{
  "input": "waveform_16khz",
  "embed_dim": 384,
  "encoder_inner_norm": false,
  "encoder_num_experts": 4,
  "encoder_experts_per_token": 2,
  "encoder_wave_strides": [5, 4, 4, 2],
  "encoder_layers": 8,
  "text_encoder_width": 128,
  "beta2": 0.95,
  "shampoo_beta": 0.95,
  "eps": 1e-08,
  "steps": 4000,
  "warmup_steps": 200,
  "weight_decay": 0.09
}
Rows from block 3 of the text encoder of a small contrastive audio-text model, named by matrix and row number. Rows with one number within an expert belong to one neuron, the router's apart. Each number is 128 + 24 x the weight over its row's rms, rounded and kept within 0 to 255. All counts start at 0. Numbers have three digits each. After the name is the row's rms in percent of the matrix's.
After each expert's rows are labels from the 100 texts, of 14976, where the router gives the expert most weight on average: "tokens" is the input token at the peak. Only what is clearly more common there than usual is listed. The data: short read English sentences (LibriTTS-R). In brackets: how many of the 100, against the usual share in percent.
# router: router (text_encoder.blocks.3.mlp.router.weight, 16x128, trained with AdamW), inputs 0-63
# up: expert up (text_encoder.blocks.3.mlp.up, 16x128x128), inputs 0-63
# down: expert down (text_encoder.blocks.3.mlp.down, 16x128x128, transposed), outputs 0-63

# expert 10
router.10 089:126113108096139091129120113119116161078125143094110131123151144128117172110155128130132123106138119116140110138123160122144140129125098160120130109138169163123114138153164106178117106158115172
up.23 137:134114115137144090089145113112157164128141125114168108140059129149106142106106118124157127115121134143150150136130115147108134109129154177101157163123100160097145130138117131156165124138113099
down.23 123:090115115136133110093107136149104168084174103124072135145126123122123134128128093151131119109080112135122149129158098145150141142136137127110162149158131140135139102134137117109093125147133085
up.24 095:146115109145129117149142118156125150086179138139094091206141140111135166092093126137158120171158137115069107122118157106138108110089149138141103131158166163133107144112143140118099122121124119
down.24 091:104111131138136115136132143148121158132137118127146115150109098125143141147146105146134161118182130166118088119124114111148117117149153118154134103108104177135116205117125125131116133095101194
up.25 086:102111184141129127106090103101127090154134097147077136119146079107128128171123161143148159101091119141123103105160163142066110134143152111156150118129139148110114133105136158097109156133147119
down.25 095:119134135161159109147149117161125097155150142132132163106104107148139150090102138125134130136154104112118087126118112168105129141137162090120172106102149131167161148112084156149102110143115131
up.26 089:199119117093120118143115083134132127138113144144109140130131107121114131124158126096156140091148156162101143137093145145126134137130125132094142135129121090077145150120183135123162103126097107
down.26 096:103121122148140111134126158131141147129145131125153111158152094144150156132112158107177112079150151107143090125141114110135114160109132142124105108090132125133155155102141123136092139128136149
up.27 128:162156126133099122165149102107122149129133095155193100110120118147121186142108156092089092119158095175183128148156125124157154127090104137122116108117159136123119125111168111115154120111096143
down.27 132:121120152118095158160128153091106146120123126148145115121159138138115129144163101212140108096192176131139115100148153108149111105126150137137141125153130156112096149143159147124151131078108147
up.28 098:148144115153081143122164193101075088108116092101129111135124129158137136173110115122096088107148121107166148128095143067146117132088126182157122146112138111086124156136161121152140143145099133
down.28 094:159134164157139093131123120110152128120121150165113154145177138110135122140130097152126127103149133111172126116112084139136097096138181129129079133143118107069125137149154091156102111123114114
up.29 112:088152108159165106102120100135129175121121116106121117140165119106146114128113093083142126125129160104146118158143109108129139121146130135151138118095099100142131141128084131135046132148098106
down.29 109:072126121104110117143132120129102109151116142161119125099101140113133124137143131120143153142132150144119124142133122141096100132143126071119108137175128152122132113127095140146094145137151135
up.30 089:150149130114124096146135134138099096140147086085102177153111157093171147121159167098104139126094125155148138105163113115096105109152189130114143134164107146141133134118159129117128130089145102
down.30 096:149144105161129158062136141122135110130127142140126140119131137108131170132134153124127066143106103117124104099110127115117144109162123104165135131086143096098127168118112125133100176142159122
up.31 096:155115112121158112123152088141137143116141129165104109123091159137112187121137169113123142140129137114131166132147124131123110154146116123147150117089087099127146141131156143139101137174128142
down.31 091:129106137116167130107106104121168123163102115146111105164165124127090107105150122133136114110127116144083107090123120113124111112102088074122152098105119134111111089149133166112125140127148130
up.32 098:145112124166157152142089123151121130088177148097118157124153118152138150137130129149126132151050146167134098119145142116142122147117103086137103145153143155157131136159109169139156167144126135
down.32 095:131101119149125152138138112091128165120130158123103107165107108132140092107116132127120089084119115159094139143125140094145113099127124125161152145158126144172105118184111139151100143128121116
up.33 110:131139143113120122140162121140112109138156123102139141090140126118123156122129152124129092110110105165127166096112157141098106095092107139110099105113174113143127162161122139113137108130162115
down.33 107:150125108124165171149073108127152123148079156141124104116136140137149133130138119116185109142093087057126166127139115117107184128133119155111164129112158148112154132108104108110134144131124141
tokens: "the" (18 vs 3.3); "a" (11 vs 1.4); "i" (10 vs 2.3)

# expert 4
router.4 087:085122114153182117146106087122120114162130188125110142139131125151102116151154104147148139184122118061107155141129141101171117128117109112119123109107134145121150126124150111106107075188102126
up.0 079:145125122152130161130157122119101117111144123156132160109123109136178133146129136123122106095124106167111124107131115095125139123149124124083117140138104056126141106118123105100122160088123136
down.0 079:110127109127117136128134141136163127163113110159156122119144105130098127132190114137145132090095146148153116096150161162129134113117131091130120140116122133091119095155147157147134116144139130
up.1 096:155142163173097170160140179135087112188136130121158101143156117140102126121110129073141086125097151136107143130134122128149158117125144133157136114128124178101127130148148144118140125133092107
down.1 097:137090120106085103133118143109078161127142124116136131157127127126112096110153093124181143152139145179135096120106091114154078096113140175140125141165123151146108162146099140124101125099156136
up.2 107:137119149115127105123092187091103136113106112157128100117074147168128142134116080125127096152171145138133126126121129108134103112108135127106128096096064108137143096137149106173103108126136152
down.2 117:135167136154168099151098104153181134130143142094124131178108131121139113120130119096148144120181171151140096168110152137111111127117124103126142078121168114144165123111135158110119123154125108
up.3 111:088107144150114111145112087098128122124127122106135125111124181097139115189123121118155128119123042137136109103155106113131110156120120129151119143142101097126111109113131115133098077101138125
down.3 110:123099098143129109093135174100095176136129156110127166095164101149192124154105126126134133132136157150104133156112135164089126129138178110146126117164122160160158119164124124129161107134092148
up.4 117:156135119144127104142093145133130140051100164087125149099117155135112097132138181126127167124105131094139117104117133140132114127120106081133132072145129158113120100140126117093101113142159108
down.4 113:175134100132152141151127167138117118102137151144145154111169143085150114105123122128160106145139137131123127166156116129182106130143101160137131112140137114159150144128159134107127142094111111
up.5 097:113123131097106149144114144167153137122143123127139089120102154162139127128135109118134107124144155144109135147112117112157090135141150102085125178167181102140126141151108101128107121128154120
down.5 085:139099158125148136133086128092136124139147125131112152126115129134132151127113132147098102114156128147186150143150142143093114102123133190084116120139112126149118096150144119158159118173133117
up.6 101:134144153124119158136137127085129120114155117145129122139140126090075159078145077134141112160132125131101101112062119122114121156163092134089129167121135121165081180125153145157112111120141116
down.6 092:142148129105138153125127099111161096141167106189165111100149122112169132120075125142096162121132067106096125078138109102131116132095132111163146148095149138099138113121135156119085164146117114
up.7 101:115150159137119117154112112137186083136202124165132163161116135109129134074118115112139133134138124123089114123117131122151107109148083107090120109139129130135140143080155143126182125115089070
down.7 093:123175108121161126134154065147109149093140098148130152095130162132114126174148141121143100130133127076148141106145130126137184098134159153109134067110138132112088145159155143155125107146134175
up.8 085:101149109072154108144153126110173123182104146139162076124110094146134133125140164138130118102177106140121133139140113134099160167148122118126127154096111154098120103146101184147117125106122204
down.8 089:110075134116135136115092126129119111180166127117172115152143143128079142167101111150134146120085084109126153161136155122176106147097136140132119105145124156123162098128140124136121122091140117
up.9 103:110109166136141128104116116122136091147145114127096117137135142090156093117144093110142123124136124135105148147148167125123161187148121099149152112106163136105127122092072109119148143099125150
down.9 104:132125146142142105114131120109119133189156072159124138114149155109108140139083122156147145106119112148122082129134166187140160166108090070127118110149094099081124128147169123132135128141135103
up.10 090:172114131121090139125094094138085111135139150130121069095093128110133136107136146120121109121121108108099171128157138098176109096120151135077102127084117131084093136122127105116152140116119082
down.10 079:104111139155166146143074114086114166117154096167110124123142133130138112147166126140111108191114141158095117134152160124150165110101138138164154156115137104128123131095097127118112156153162151
tokens: "i" (8 vs 2.3)

# expert 6
router.6 233:146130118127131125132150130135131121160083141140137099154125092140168185149138131134152097130127147184124107115129109129099127131169120063132133132085103089130131154125181139131126156097121129
up.23 125:138118098112128138135105111139161165162126148152139105114106096121138179110084143135171154142096163132149147144106103150132131106128093159145143145098138116128153088087112160127091117097190148
down.23 113:108122159136153135132150155118114192133094161142172130131145141139096121087117098106131137113107075145090132149144149160175158085138101110177142141154117121172137095171109133143085116111109104
up.24 113:110144099125120146143095124109103131088151126116092135157074161119132169113125112135157106151134094125154131133108155139103160106161097152117151067159128149142148119124136087092118133113111179
down.24 104:143133130129078099156107102124136121116111099088147154129153084107144125112124146159114105092137153081149167155195129131114167149145100100122156110120137173135141126112160087129158106121143131
up.25 114:116095088164148111143137112113132137123123085148118119094146157140114129122136081169100127118112106100135133148158112160138103122167174132130130136124126110129154161152141101130161146131117081
down.25 096:120130105124124107115101115092081135098116147089117145150129103132125177146117139098144115118137155073136143087154121108099138101153146134114138135146139146123126165136129115113100087113123116
up.26 129:113106123097150110117158174106120150133215158150112126140127165107140116091140159136143136180115156122106133124103077153108170141138141163121078122143087094135103132127148145129111136127117102
down.26 120:110152132087108147096118164165120099139194079188173169145166164140102147092121127126122099123138141119105120099111140113116101108124172162134145133132115126121135112171125117156145141123147109
up.27 098:126141110120148147110139108147086129163074099110124141108146118109132120113195127131143127123126123159141161168163122152099136191143096112156102103156154126123101059150086114116135093163105156
down.27 105:118169107140107142135153123136134131157090106098114139112075120146112132132094146135097068086094153100120149113159128093107103129117099124193107099129155114129118135124114099125113112100118160
up.28 062:190135150136110138099123163118142130160194126119157180095115124079111141142140155145113141108080092157153134155130086142104123154140163109142119109136109133124127137107132158141145136175146136
down.28 077:167126115153115139121162101114138156135111146082119149124140122138116144080156118148111118145138145181167146160136160106133140131170119126178128125126153157131145142121151146122194094109121128
up.29 113:104097156145169139070136163125099155123106132158158118150124096111141114114131104139120162098159108141158149112134110117121175206116077115135137132092155106133129137134147121126145123133113120
down.29 113:124124129134121147100156165077125120142118101115163140135124148113123133163133128095111089113156117135127100153156113096133091173124108104135158093131153114077133159085149128151113151148105163
up.30 121:102148133163191160105118133124123123156078109123159131129149092113139133161121133117100141093168094163147115166121112118151116120128136107139100099128162081143126123135148181173111129117152088
down.30 119:114142136188171100123158112096106141167110141134102105149105126169128117135150163105100142160158101154118119152102148106158126154122110135188115107085097100103175156151151153134104097094141174
up.31 090:165109114138114163087189114083170104118139085157158072126128153092123094099146133121129145141105153104156159087125097114152104107094163091119147118132081129151103158132144125105160149130100126
down.31 087:100157131161106073102122113138117137126068143124129158130096141132105150158144131101139110105154098140128128129158085105131131105120175117137128148118116107121145121177114117075108150117137117
up.32 091:137137148168124152119121101113112142107152117092116171085177120123155129117108115126121128115114097100160148137144143155131131103166165109167144144096167138183086127133112130088165154171130097
down.32 085:134159124121162108140133139135154096120148159144146129143170134162133146131094101119113105138118114102159157163137072138136135137098143122119128140107147150084116126124196158179077130108130080
up.33 112:116121156138135146106140070085173111181133124103128107087099159102146163095132114130098057124117147144183132138130096157123096121119116176114093099125112080154116128145092146113138138124140155
down.33 103:140190147118113128115160162119101157134124122147105137116134089085121186130129119126111139130151090156131107148131130091146156140148145092119160141133152123113082126165125155111094124097143152
tokens: "to" (14 vs 1.8)

# expert 2
router.2 074:123137117158137062108111164127109155083116113157122175162141157117123114118130134148118197174142132115129152097127183121168099130115123173126109144147132169126103147139080103180135122138109131
up.0 089:113118122117151132131157140132183138156150143132091113138147163136176100126140099134110111059091158129101146103100133144144129130128120131131096101153114109139099107156138146171099172115141060
down.0 087:105117120093114126136116102129137129143114109125109113142176083160125135179136143142119120120144192174132086142137152109122131112106109111099147120120180136133179147120107169129136133089149143
up.1 108:106133127135176110135140066163144087120118139139158140146144121116124173117106090097100163141152139106142105114120105114099139095096114168148133166117122166121192109129115126125123165096122157
down.1 111:135142152103139151142128136105159065112172105099095134110083126129152140136118148057155137128133136131094121124121170101154111133118125133168135114089130148123135158110148122112135100111154149
up.2 079:206142135158108108117167123156113139143121168105079117155130125074139127140148130135156147116129168136206106157114124154124123110136160156114132122186119139128151106137179157103120162112114128
down.2 086:157102158143096119149121114079127104093089107152160127109163137114127136140155160108113158115106118122093108106153107120172086149123180133128160133097101123120101122152169138125158150120157144
up.3 116:148135151162118101148132146127124133102107200133100109097119125133123133098170114128136135183166073105097141151163169119139129157137163160123127116125111156148107117099114140128101105122101123
down.3 104:162096144113118115119115138139130115160124179131170126133158091130125127108112129101116159118096107100130155109107099136120181122167127128155120169123179150139187134127141113162147119141119108
up.4 087:119142130197154172110121177117170149156125147148149127149142090136128117118164138099150132125130149127154113149134132130129127129134123115144118121115139146096131084102130166107146092098179104
down.4 100:090120107124129150078124101107091110143129145128119129147091123142160147105113117148119141133123133113127118131165144108128121091125123183164135129125121131087136124157145146134132179109135140
up.5 101:162140127127157163131151162094167121141121129110098118088102154130134108127103113121139129106128082128104123156171158137107144097145177108124112093167094100140071091149124133150168115104124112
down.5 097:117113133125162151133090161131084149139111118114079134129132140122132144116136089155145134143084117133103155126108133130113108130137127173125164134101110108099124153076111125116082206090070082
up.6 119:126158121113133177076102107141100113144096129140100098148096096072088097141117116128125100166171133124133115140133135128119144093110172085142102135165137141119074095151127097106148126113085131
down.6 116:114149135119160105138143151108106098143136142144114090148116127134130120141142137128130131125100145105099130122130116121084137111137155146141136062097085102092079096137111141192131131150134110
up.7 065:137144160175134114061129131131141121143125137086131100111082156112112155094150166118158112123131129103140107113118090119103133162104136102136120139142119162105101099145141100089072122126131138
down.7 074:108136121097126103087137118125096073111094112151128122116125101127136131130105106134116119118103148168141120135122110170128100117140104134108144169125119121086059140098133138134135118144082145
up.8 108:144103124133140116130126143089121176085126109144117117174145127087146135134136182135153117121144164126116100133109101150184120120126187098100138154152088161136108145107148166097123124149105131
down.8 102:096106106128134124152138114132097119130130091193143160103165140142118159145123127120108108088155145104140118122105123114110157102129104103112155162113123120151119140131128129133103125150129100
up.9 085:132126124143150095165146156118100122088146095099107106120122145143147162140171179138135139103115097193151097141112138144084151108122107103111109120091106113130150130122135104090108120100074132
down.9 083:121139130145119165087103141137126105169106126120125102079164093116097109121138108105131104148110145096147150120112113149165137149119119123128112124112113126135157131110147152132151080126121166
up.10 104:148152156156109152140139155124123097130133127128126133180128104134148114105154156137165132161119107121169145138092134111147126098118146162114070159109132131119070134074118118128149106126066143
down.10 094:155116121093152140068107088124117136143139094100102137078136114102131114152113104107136153129120110105109184145141121134108114135130169097120141131164112098129099136079141097155104130133165131
tokens: "the" (10 vs 3.3)

# expert 5
router.5 083:110143076104099130090137132149178133059151109122096127097118158099091087111110121133115170136124157073112132114134174104150146118132112122120107155149133142131163087112130108105133096109149118
up.23 103:095160145113140083088116107164145160098075127119143111167182093141101111132099100072140095125107147134138146136122110166138143107105124151128105180150113111104115104146110141063112111106130139
down.23 104:137154149184120131121111095095136093144169138089176141128168109130075149149149119127130092141129082132151103102141131116169126104142133143096114105173122164133146160112111107105115152157152133
up.24 094:143135121144156145116102124120182131133090105118128119124114137124139144159151142097123110108137132125071083109153085124113081168147197161138137108151135090116155147110169115121102140122100137
down.24 096:129144147141162123129147096097115101092131143149104127136134102152132150147116119063112132109105159109108174116117105135103127182093113133131135174127116118100115144121125114096100177124114105
up.25 077:118135087103082160142158146151122122125092147126136129141117123149158178144102156121165096110131129136189136157152130104150121103099096121142078108099099134131116121126128107169100163122138141
down.25 082:130101163102138153122118145111101122127133150121161103129108136162111150124138183102128132091126100082118149128127060117120141125144109102101183133152115122133141123168122133141113115101128149
up.26 088:159138132149101158133122097138093161145087128075113165163151116156143158149134114092197149146133102083121097107137081133076143159144127145132127159111144080107082138146155144139128123145131127
down.26 080:155117121133097126088139143074174106077174094145132083120104133111131128087122130122100142103148121112149141097104141139108150137095121119102127144156130131120132119152185135130115155117116113
up.27 151:153083106164122101150146097138153094110151124128118149145097129114126075112149110140131138116113169153163151115104119174134107082117145116150130155169122125143126121141128101125114125131149112
down.27 144:166166173142094131122133101189132134161146089103136105108111106101154166123138179115112149075110180131142091138128145146126157119126121165103124163089090135135153119130160099152113095145111137
up.28 108:111127128132107178161140107157129143124097113141088121126122116087085164112130118102139091131150145180158120121151148115141162125144118132146157112120132153126153112160122095171132144093175151
down.28 103:133114159098170134122081116136119161125140150098125161120106136169137151103136174147165145168127103125165094082120118099113133121119094121117127142157157118135136143142048154142146120137129149
up.29 108:180112141093111103124146122121141139115116130127111119148108139111112097112101176130100133152133121115097117115118160116158132125160111137130106144145124171103106116108157103099148115109145194
down.29 107:122154133129110168101153169129110128129108144116153129116146111091126133144101105119113149153125106124125167157145157136125127171133119118184129041118112102096085098165112099139087150137124145
up.30 098:108122111142124074150123144137111120091120068131155089164110124118125137156111115151150111141101152138127125103115150135139114127172106158056122114156159102129125088133127118145157130120163120
down.30 094:127138149149154157157145139108118134131116150077120094111149074124104105139117092108154122098123109128178105142113160130112137163143161087154133127119118154124130139127127144129081132146200144
up.31 062:150117132113143155170148120139115143123032115097112094143127144160132104141116122162114108127116126089106144114098102119133108129122142098085109119083131141131096111099165135126165128120103126
down.31 070:148146101142115135108112145138149128130151085104136148110130113133160138110134142150120148195122118143117137135114165105158118098109174106123132142091116138145120119145121110110086095150132129
up.32 111:153143109109170101117148137156155111107109134121154129142098138153149125144119142115172116123157141138144104130125091122088147135164163117142118120092139091149124128138163090128097125150160157
down.32 107:113139145093152091140112113078140152096146130135156145154132086140142118148117123116150117139121148148131102118136156125121124124084126129088134098168099104132111116139152133127114161126106126
up.33 090:155143112120133125164140130175145129123134114159135123137116169146150095164120110154116160071111138094100126135153102105121109151160125095166112108097166127111123151115097060120133127145111100
down.33 094:159124114105162126131126131148162114147155107115127136120176106173098103144115173091137089106140148096117136151129115118084125133112090135112143142212099165144122161137135132134114143078138137
tokens: "to" (8 vs 1.8)

# expert 15
router.15 085:101156129093095171100139140130111146108176119154155130079102132120097128136119130101101139087136105137130134120149140131141118174135102127111125149132170142112115129143132092129150144153133136
up.0 096:202101135142112122098144125180112174115132098104150132153163114092105124097111156137109137089109120115137130140097110147140163162106135120157106125121119125132148138117142125095127151132114156
down.0 086:139098065116131123147112135159136136133128124106096134105136191137152166173142162151140097124158150105111152114167128130091094130181145110165134118156142094138093131132136104112127160128129123
up.1 087:138123147173121135090155136127120100139107117085105130143152108125129124154107153149111121113133084189091142151111068179132100125160107144119119145158146082120124129091146140179096138197132127
down.1 091:108153141133120121143132094145064153131081136132118081098145126130166168127119099137179093133124127133132113125134113141120100116120179121120138124138145167141097074154153144138096131150112133
up.2 094:131097141129143151107144134153142103124156165105152129129113141150109100167152119089100087109117159140122099115116105129160142107140103146173094117115088123117122123136145129108094133135116109
down.2 087:144159133144119126124134118135096152164096111177096135098134135118139147122106173165152171128153090149140135101112158133103094099119127089143144120122127093131093095164133130151122105167138125
up.3 096:096132121104121165141166132157052125122108107147105092169136086129126126124121152110121141168113130108127109145100106166080083163114118133146114108122132097110145122119112080120081114171134107
down.3 096:143158108136128125099106125142105165137137138171135107104148079155116127104137127150108117112129112142150160122171119100197146116169115108111148128132090145128110117162127134152112126114161149
up.4 103:140141097138121148137155122162142096177101165118112116097128140117154138122202084113120156113139123154114144108139158147116077121119133103117119130105125135113079112106145127150125124163149082
down.4 107:141169126122148126135162103142125118134091142113127096145133149082039122112133134107114170089126122102098180188142120139087111124120114120135164125129112142064126112147158110158100107087089147
up.5 126:116100168106135151163119127087134163094131124115114157133154109144130135126114146154122086083156127169138114123136098156134146131075120111125127159091138111101130152078111143173128151122105155
down.5 110:127154153121130132135151127111162113176176073081124125133107153141087148148118110121110144107104146147136113151110154135137109126137161124135106111113186125159142111123123101136137135092158158
up.6 088:180119150137124155134105173131120119132092153141108069135138132134149141210153144138131139128127131168140142101107151098127109117183086135141123106079118194123094114094133130142153133143111140
down.6 084:143120116115127122145125104087157108147140128128132105120100178128104110102135120143169127115120170133120155103171096123153132111158115119141098108145171133129139114124128156152122125133140152
up.7 119:113089144121091103056128116125115127118168145134142123154122118150152113112155117097110135113161103162129111116126122142098122182173123124160092094155136166096145126130139123145132154098152157
down.7 117:144101099133150064160152178159153124132123134097061122111089147123154134140143156161118152114134118094073127129133090130173144126101126132133090136159065105147134153147082149124113129163123107
up.8 098:120131138162099185120151161157159131100130156092130133123148155133119125131176153130122136088143136149129101101121104130154098155131119118124089083107123128157139080113142113140070123132161104
down.8 100:117109105156156104120162121145085118192093130115148130157129152147116130095124143136126126133144110126131170131108147132160128118143128155113093141116132125109105142184108165179134161135140139
up.9 084:093103101177158131102144123140127135118168122134139137123141124115141136116135133129169118193110090131112150109083123114117108110089139132073140133130145124135120128103114126107121155135133096
down.9 085:192107145128124118126156079109145104154107122119125163127115165104142172154127119143129056146126151115122193129126152107127141158162105131099173145142120148122119126156164113101142118135159132
up.10 091:150094146138148110138130146169106151187173102138139105179129164102136082151163165151159086134128115129095104127109127100181128126165114138128148099131140142107155143150136133104160114165114111
down.10 100:105152159110180126089144122156118144182102108157080133167142150137107150126093155103135157143100144160154135163116138115119162099090151159148129157140182125126167156113148119167083149142142116
tokens: "<end>" (37 vs 11.4)

# expert 13
router.13 098:129116132141151127144100158138100119123150132128148120142117177083122101119145117112088151150105098118172131171126173097120090122148120121133126153174130147079141142148107140135169075150137148
up.23 106:091147152132159138130133157171169147117178114083143127126160129171140058165132111116121096106155101126141130119124153093151153147108141138088152092153140129144148124114106119136119096159112116
down.23 102:130137126147110147126119124115067112150105142140171120117119102166135147127163058126154112125145097104140151114151132123162101156149152130113136131137131155095166148130115177126174093128168164
up.24 114:132120174142123142145125133164142085145147130093127145143077081068137099163082093112105102106162141140125145141123142161142143155170122103121093116100117094094106158112127116095118070119167163
down.24 106:125140151110087121108115107140141167114072135117138175095130107110108147135120156115156089096158136095122159143096124107119110171169165139146156114099100097140114131113148121158071108132145160
up.25 071:156187132163158132143144172118135125142159110132132138122105093136122126138124117104167101113133150163125122151130108109134096133130093127156101085085133092142115128124159177151151164105119072
down.25 082:112111106124119149172103107089128130092096131126111130167112095132123153154133153138143136118183165093118127160115103082153113141144143111181138116162146153096126127101113148101132112126139086
up.26 132:162146146167151143111141184132129089169141141115148100144120130117111114073147119097133131148120087084151148130115177100139095119119155167120112118088113129141120145137106139150128133148121171
down.26 119:104133088103151066108139105110117112126153144105140089132123071157132125147093109172167149126157108127128120144123123122092107144121117172144123066119146097115144128086123157125110087140134129
up.27 107:119104132136157123152099134128130066157107160139094150130133140117117081143128137149117117122171101145158128108137116132144098092118123146125160170120093109170138142144163080126142122116107111
down.27 108:130148076153156141143153126135095175134133089114128150139132119126123128131176101132106122185109130119146117109136116126133138088093151113145083144089150130113125155130119149132087166148176121
up.28 090:147088111126115151140168116156156122134139125134126085151125128131094134108141107132141133107164114148076132084158101118159129111120135109144150148178129138104101160102171117110090132130127093
down.28 099:141125165125093189157107158101141129132079136190146152159144150124131139128159132155161106116175106133139104145107108142097128131139167120189126116137120115164121159114174122092111151139131156
up.29 072:135158140113142122153165102122169170092145103148134116112146114178115116135115161129110163139125145078092126102125112092139155133130131074157086122126112111112140125142121127073157165128121157
down.29 081:094066120113139112142141158124111134104115079137149152107150142159145091143149119116151099133121129078133111125088103136155101134106125122138150139137152131155129144118115083122095184117108094
up.30 063:154077134137154097130100085137153112135153155134099091135135107129160176153113190148157156139105117131102114138146150149108136137169162146158095139101135141161149131116164130133156120125115093
down.30 069:146100097119160139138128141116132079142120130097099122120118127130118126126169148131133116108141126111110157110123105196126151156140140110080149162171112106123123074131191088121117137082092111
up.31 090:120109129153135114170147122092161157104128155126115160128117101166140146123125142107097147142130169156150123167131053166118152153107123117144128136149149156188150156109126101128116124122101145
down.31 095:096163164103127136139109144120100101105132166108147092122148151150164130177115099173145154126137147130099104109161129086133106121167129103116096125131120137141101077138106135134130113111126101
up.32 093:130156108125121137165119099134104127169133155118085071149098113116104160139075140151125139136133137122149149142137080141141129129121095190054129135136132132129163139142131148090118114121120116
down.32 094:121116113115155144120180085166166123155119100159152160113136114152114157126090119116095119104129146074096121108126100161083104178119154177146133097116134118120111131119095121082126124118124148
up.33 081:130128133173140160145164100116150139109138118126096106091091139154131108113104123138162141136102114101105108094122127125114091113110168109154099112081141110158113126124159150130109132103147134
down.33 086:152162213118119129121087108098149136104152139123090145116144128095185125132136118141093117105126116154138118143181162105125089150147107092140117133145140190098133149095145128151132120092156164
tokens: "was" (18 vs 1.1)

# expert 1
router.1 078:154161118144107128101125150117106148079105131132130148148159152161092116099096148126130146136161139096098128123109145122158129123127122127142095138154152159159133116114106146159159100128178120
up.0 109:125111135157114166108156150067150155147128118114133142122116123114138159121139118130138100124124125173065159145160129119088138136098125094153099117123137098108121085112144145177133118096082118
down.0 105:133108122133184146105162124125111092125119104110154115145130126112137150150123107099098119123120153117146149134109149121108107117143109119155151110154103093058145150119075114108103121154084118
up.1 101:123120161118092166118110147126156135133122118110174140120148155127117095126150134122121130134124141155140094153119147122141107096154145150150083082113102124133091107095176136130115095129143130
down.1 090:166156194124113127140115144103157102113105135113122156115154100155071145118143122111121123137143146140132090085130076145113104170141116149146110112129139151197148127149105172160102119122166118
up.2 068:151179145104139147171072134084165152107126120126111119120091150087157122100098146113129139148112155100137133108080109099124109135135107108112151156083185136107164165108114125137149132104103132
down.2 077:142092133118114103176120128137161106072112135160124178169149102095170096164133107146108121135104136142139149106131150130093091126110142103108168148135158114127116118104142143132149088143139164
up.3 081:113113138134138138123101092085154101159114107175147158086092089125089076135123126101118104079083134131154109127110124129140112142134121142087116127130130149139162128123143105110120164136135120
down.3 084:192126099124124101078111087153133115136144132096129167110107141077125130161124143144147117133136178125122127124113146074162147137144143135101128096089163184120124083134180128088149131104121126
up.4 104:118115148160120103112184139153134141101129099104136150154126111103142176096161151133138107138131132176104103136143114117145195103173159102129121095106137135128085103115113125124105144159130126
down.4 115:130131104120144101121096119100139136136148124123116136145118202086121103127121140087147081101185143135145112114142131143109135075130154114132090114169134107133131121147155123087149106159147142
up.5 100:085143107176115134126115157137111091138142103121108141097137073109082080175142141104092127129128124151202110102138089142133119118124114153116093121115127114089097130152135143123087108134139088
down.5 110:135092132156143100133132139126085112136116078103173072147148164131141101121105135160158110115164108126126122134105107160135153137101122152128165147077124124133126102132112125117120107137155144
up.6 113:112150065134126173096123129146137098173104137166160118120109115126169116142121104120090125130119095113102156146136132180125095171133111118138096072125116165137101086131068156126175117141105077
down.6 114:181145103123098080131142164174141143149092133096165123108136109103148128125107097107173138124093122143125141108125130163124155104115141119131138146096096144093071175150166135104135125130160136
up.7 123:128135171120151137131156170156124103132125137124123105180110135140114130082109153132134142125148172121124125074146162106144117109156112115083119125146173117125136122089165155125146167130183130
down.7 110:076132117081177109133123119134107108097174100147123125132147144174137105123155107128106120142127080124134121160096125123140127115140135127151133111122082106105102154156118114129147119114098141
up.8 083:121136182143152149112099147154130129160119114143127150132132144131145110140173161106139154153111127110143148108102124093140091139110114144152123104129152171124126141118115172088142140174159147
down.8 077:111116152141133110149145122168115120158093132122190147156180128106130099115127104144116086119175120111148123149141111191091110139107115112144088121109145126139142135133132095115106114142121112
up.9 092:162107144116125131131123142139139118140151120142194098154176135075132124111134179153143101128141144176145112149089077121112145129097088143131103138114142087170137120156122098121142105088167104
down.9 094:109146138110139093141163149161133101118070088120127114158176149161140119127119122118168145112135112100178109136144160149135119103131115143117145105147105098092093119111141100128070132120149092
up.10 087:134096173122117137129134082121131142142129118075132112130126102091119116112119197119123127133070142133101130129147080084151136129150114109100147133113142136139098160146097156097140098131118150
down.10 091:121103163126134133153158116146071123122140143146140100153087102096126090144141112139149109101177118130134160107106146158098105116126189139128146113129164134121102131145171145168110103180103128
tokens: "he" (7 vs 1.3)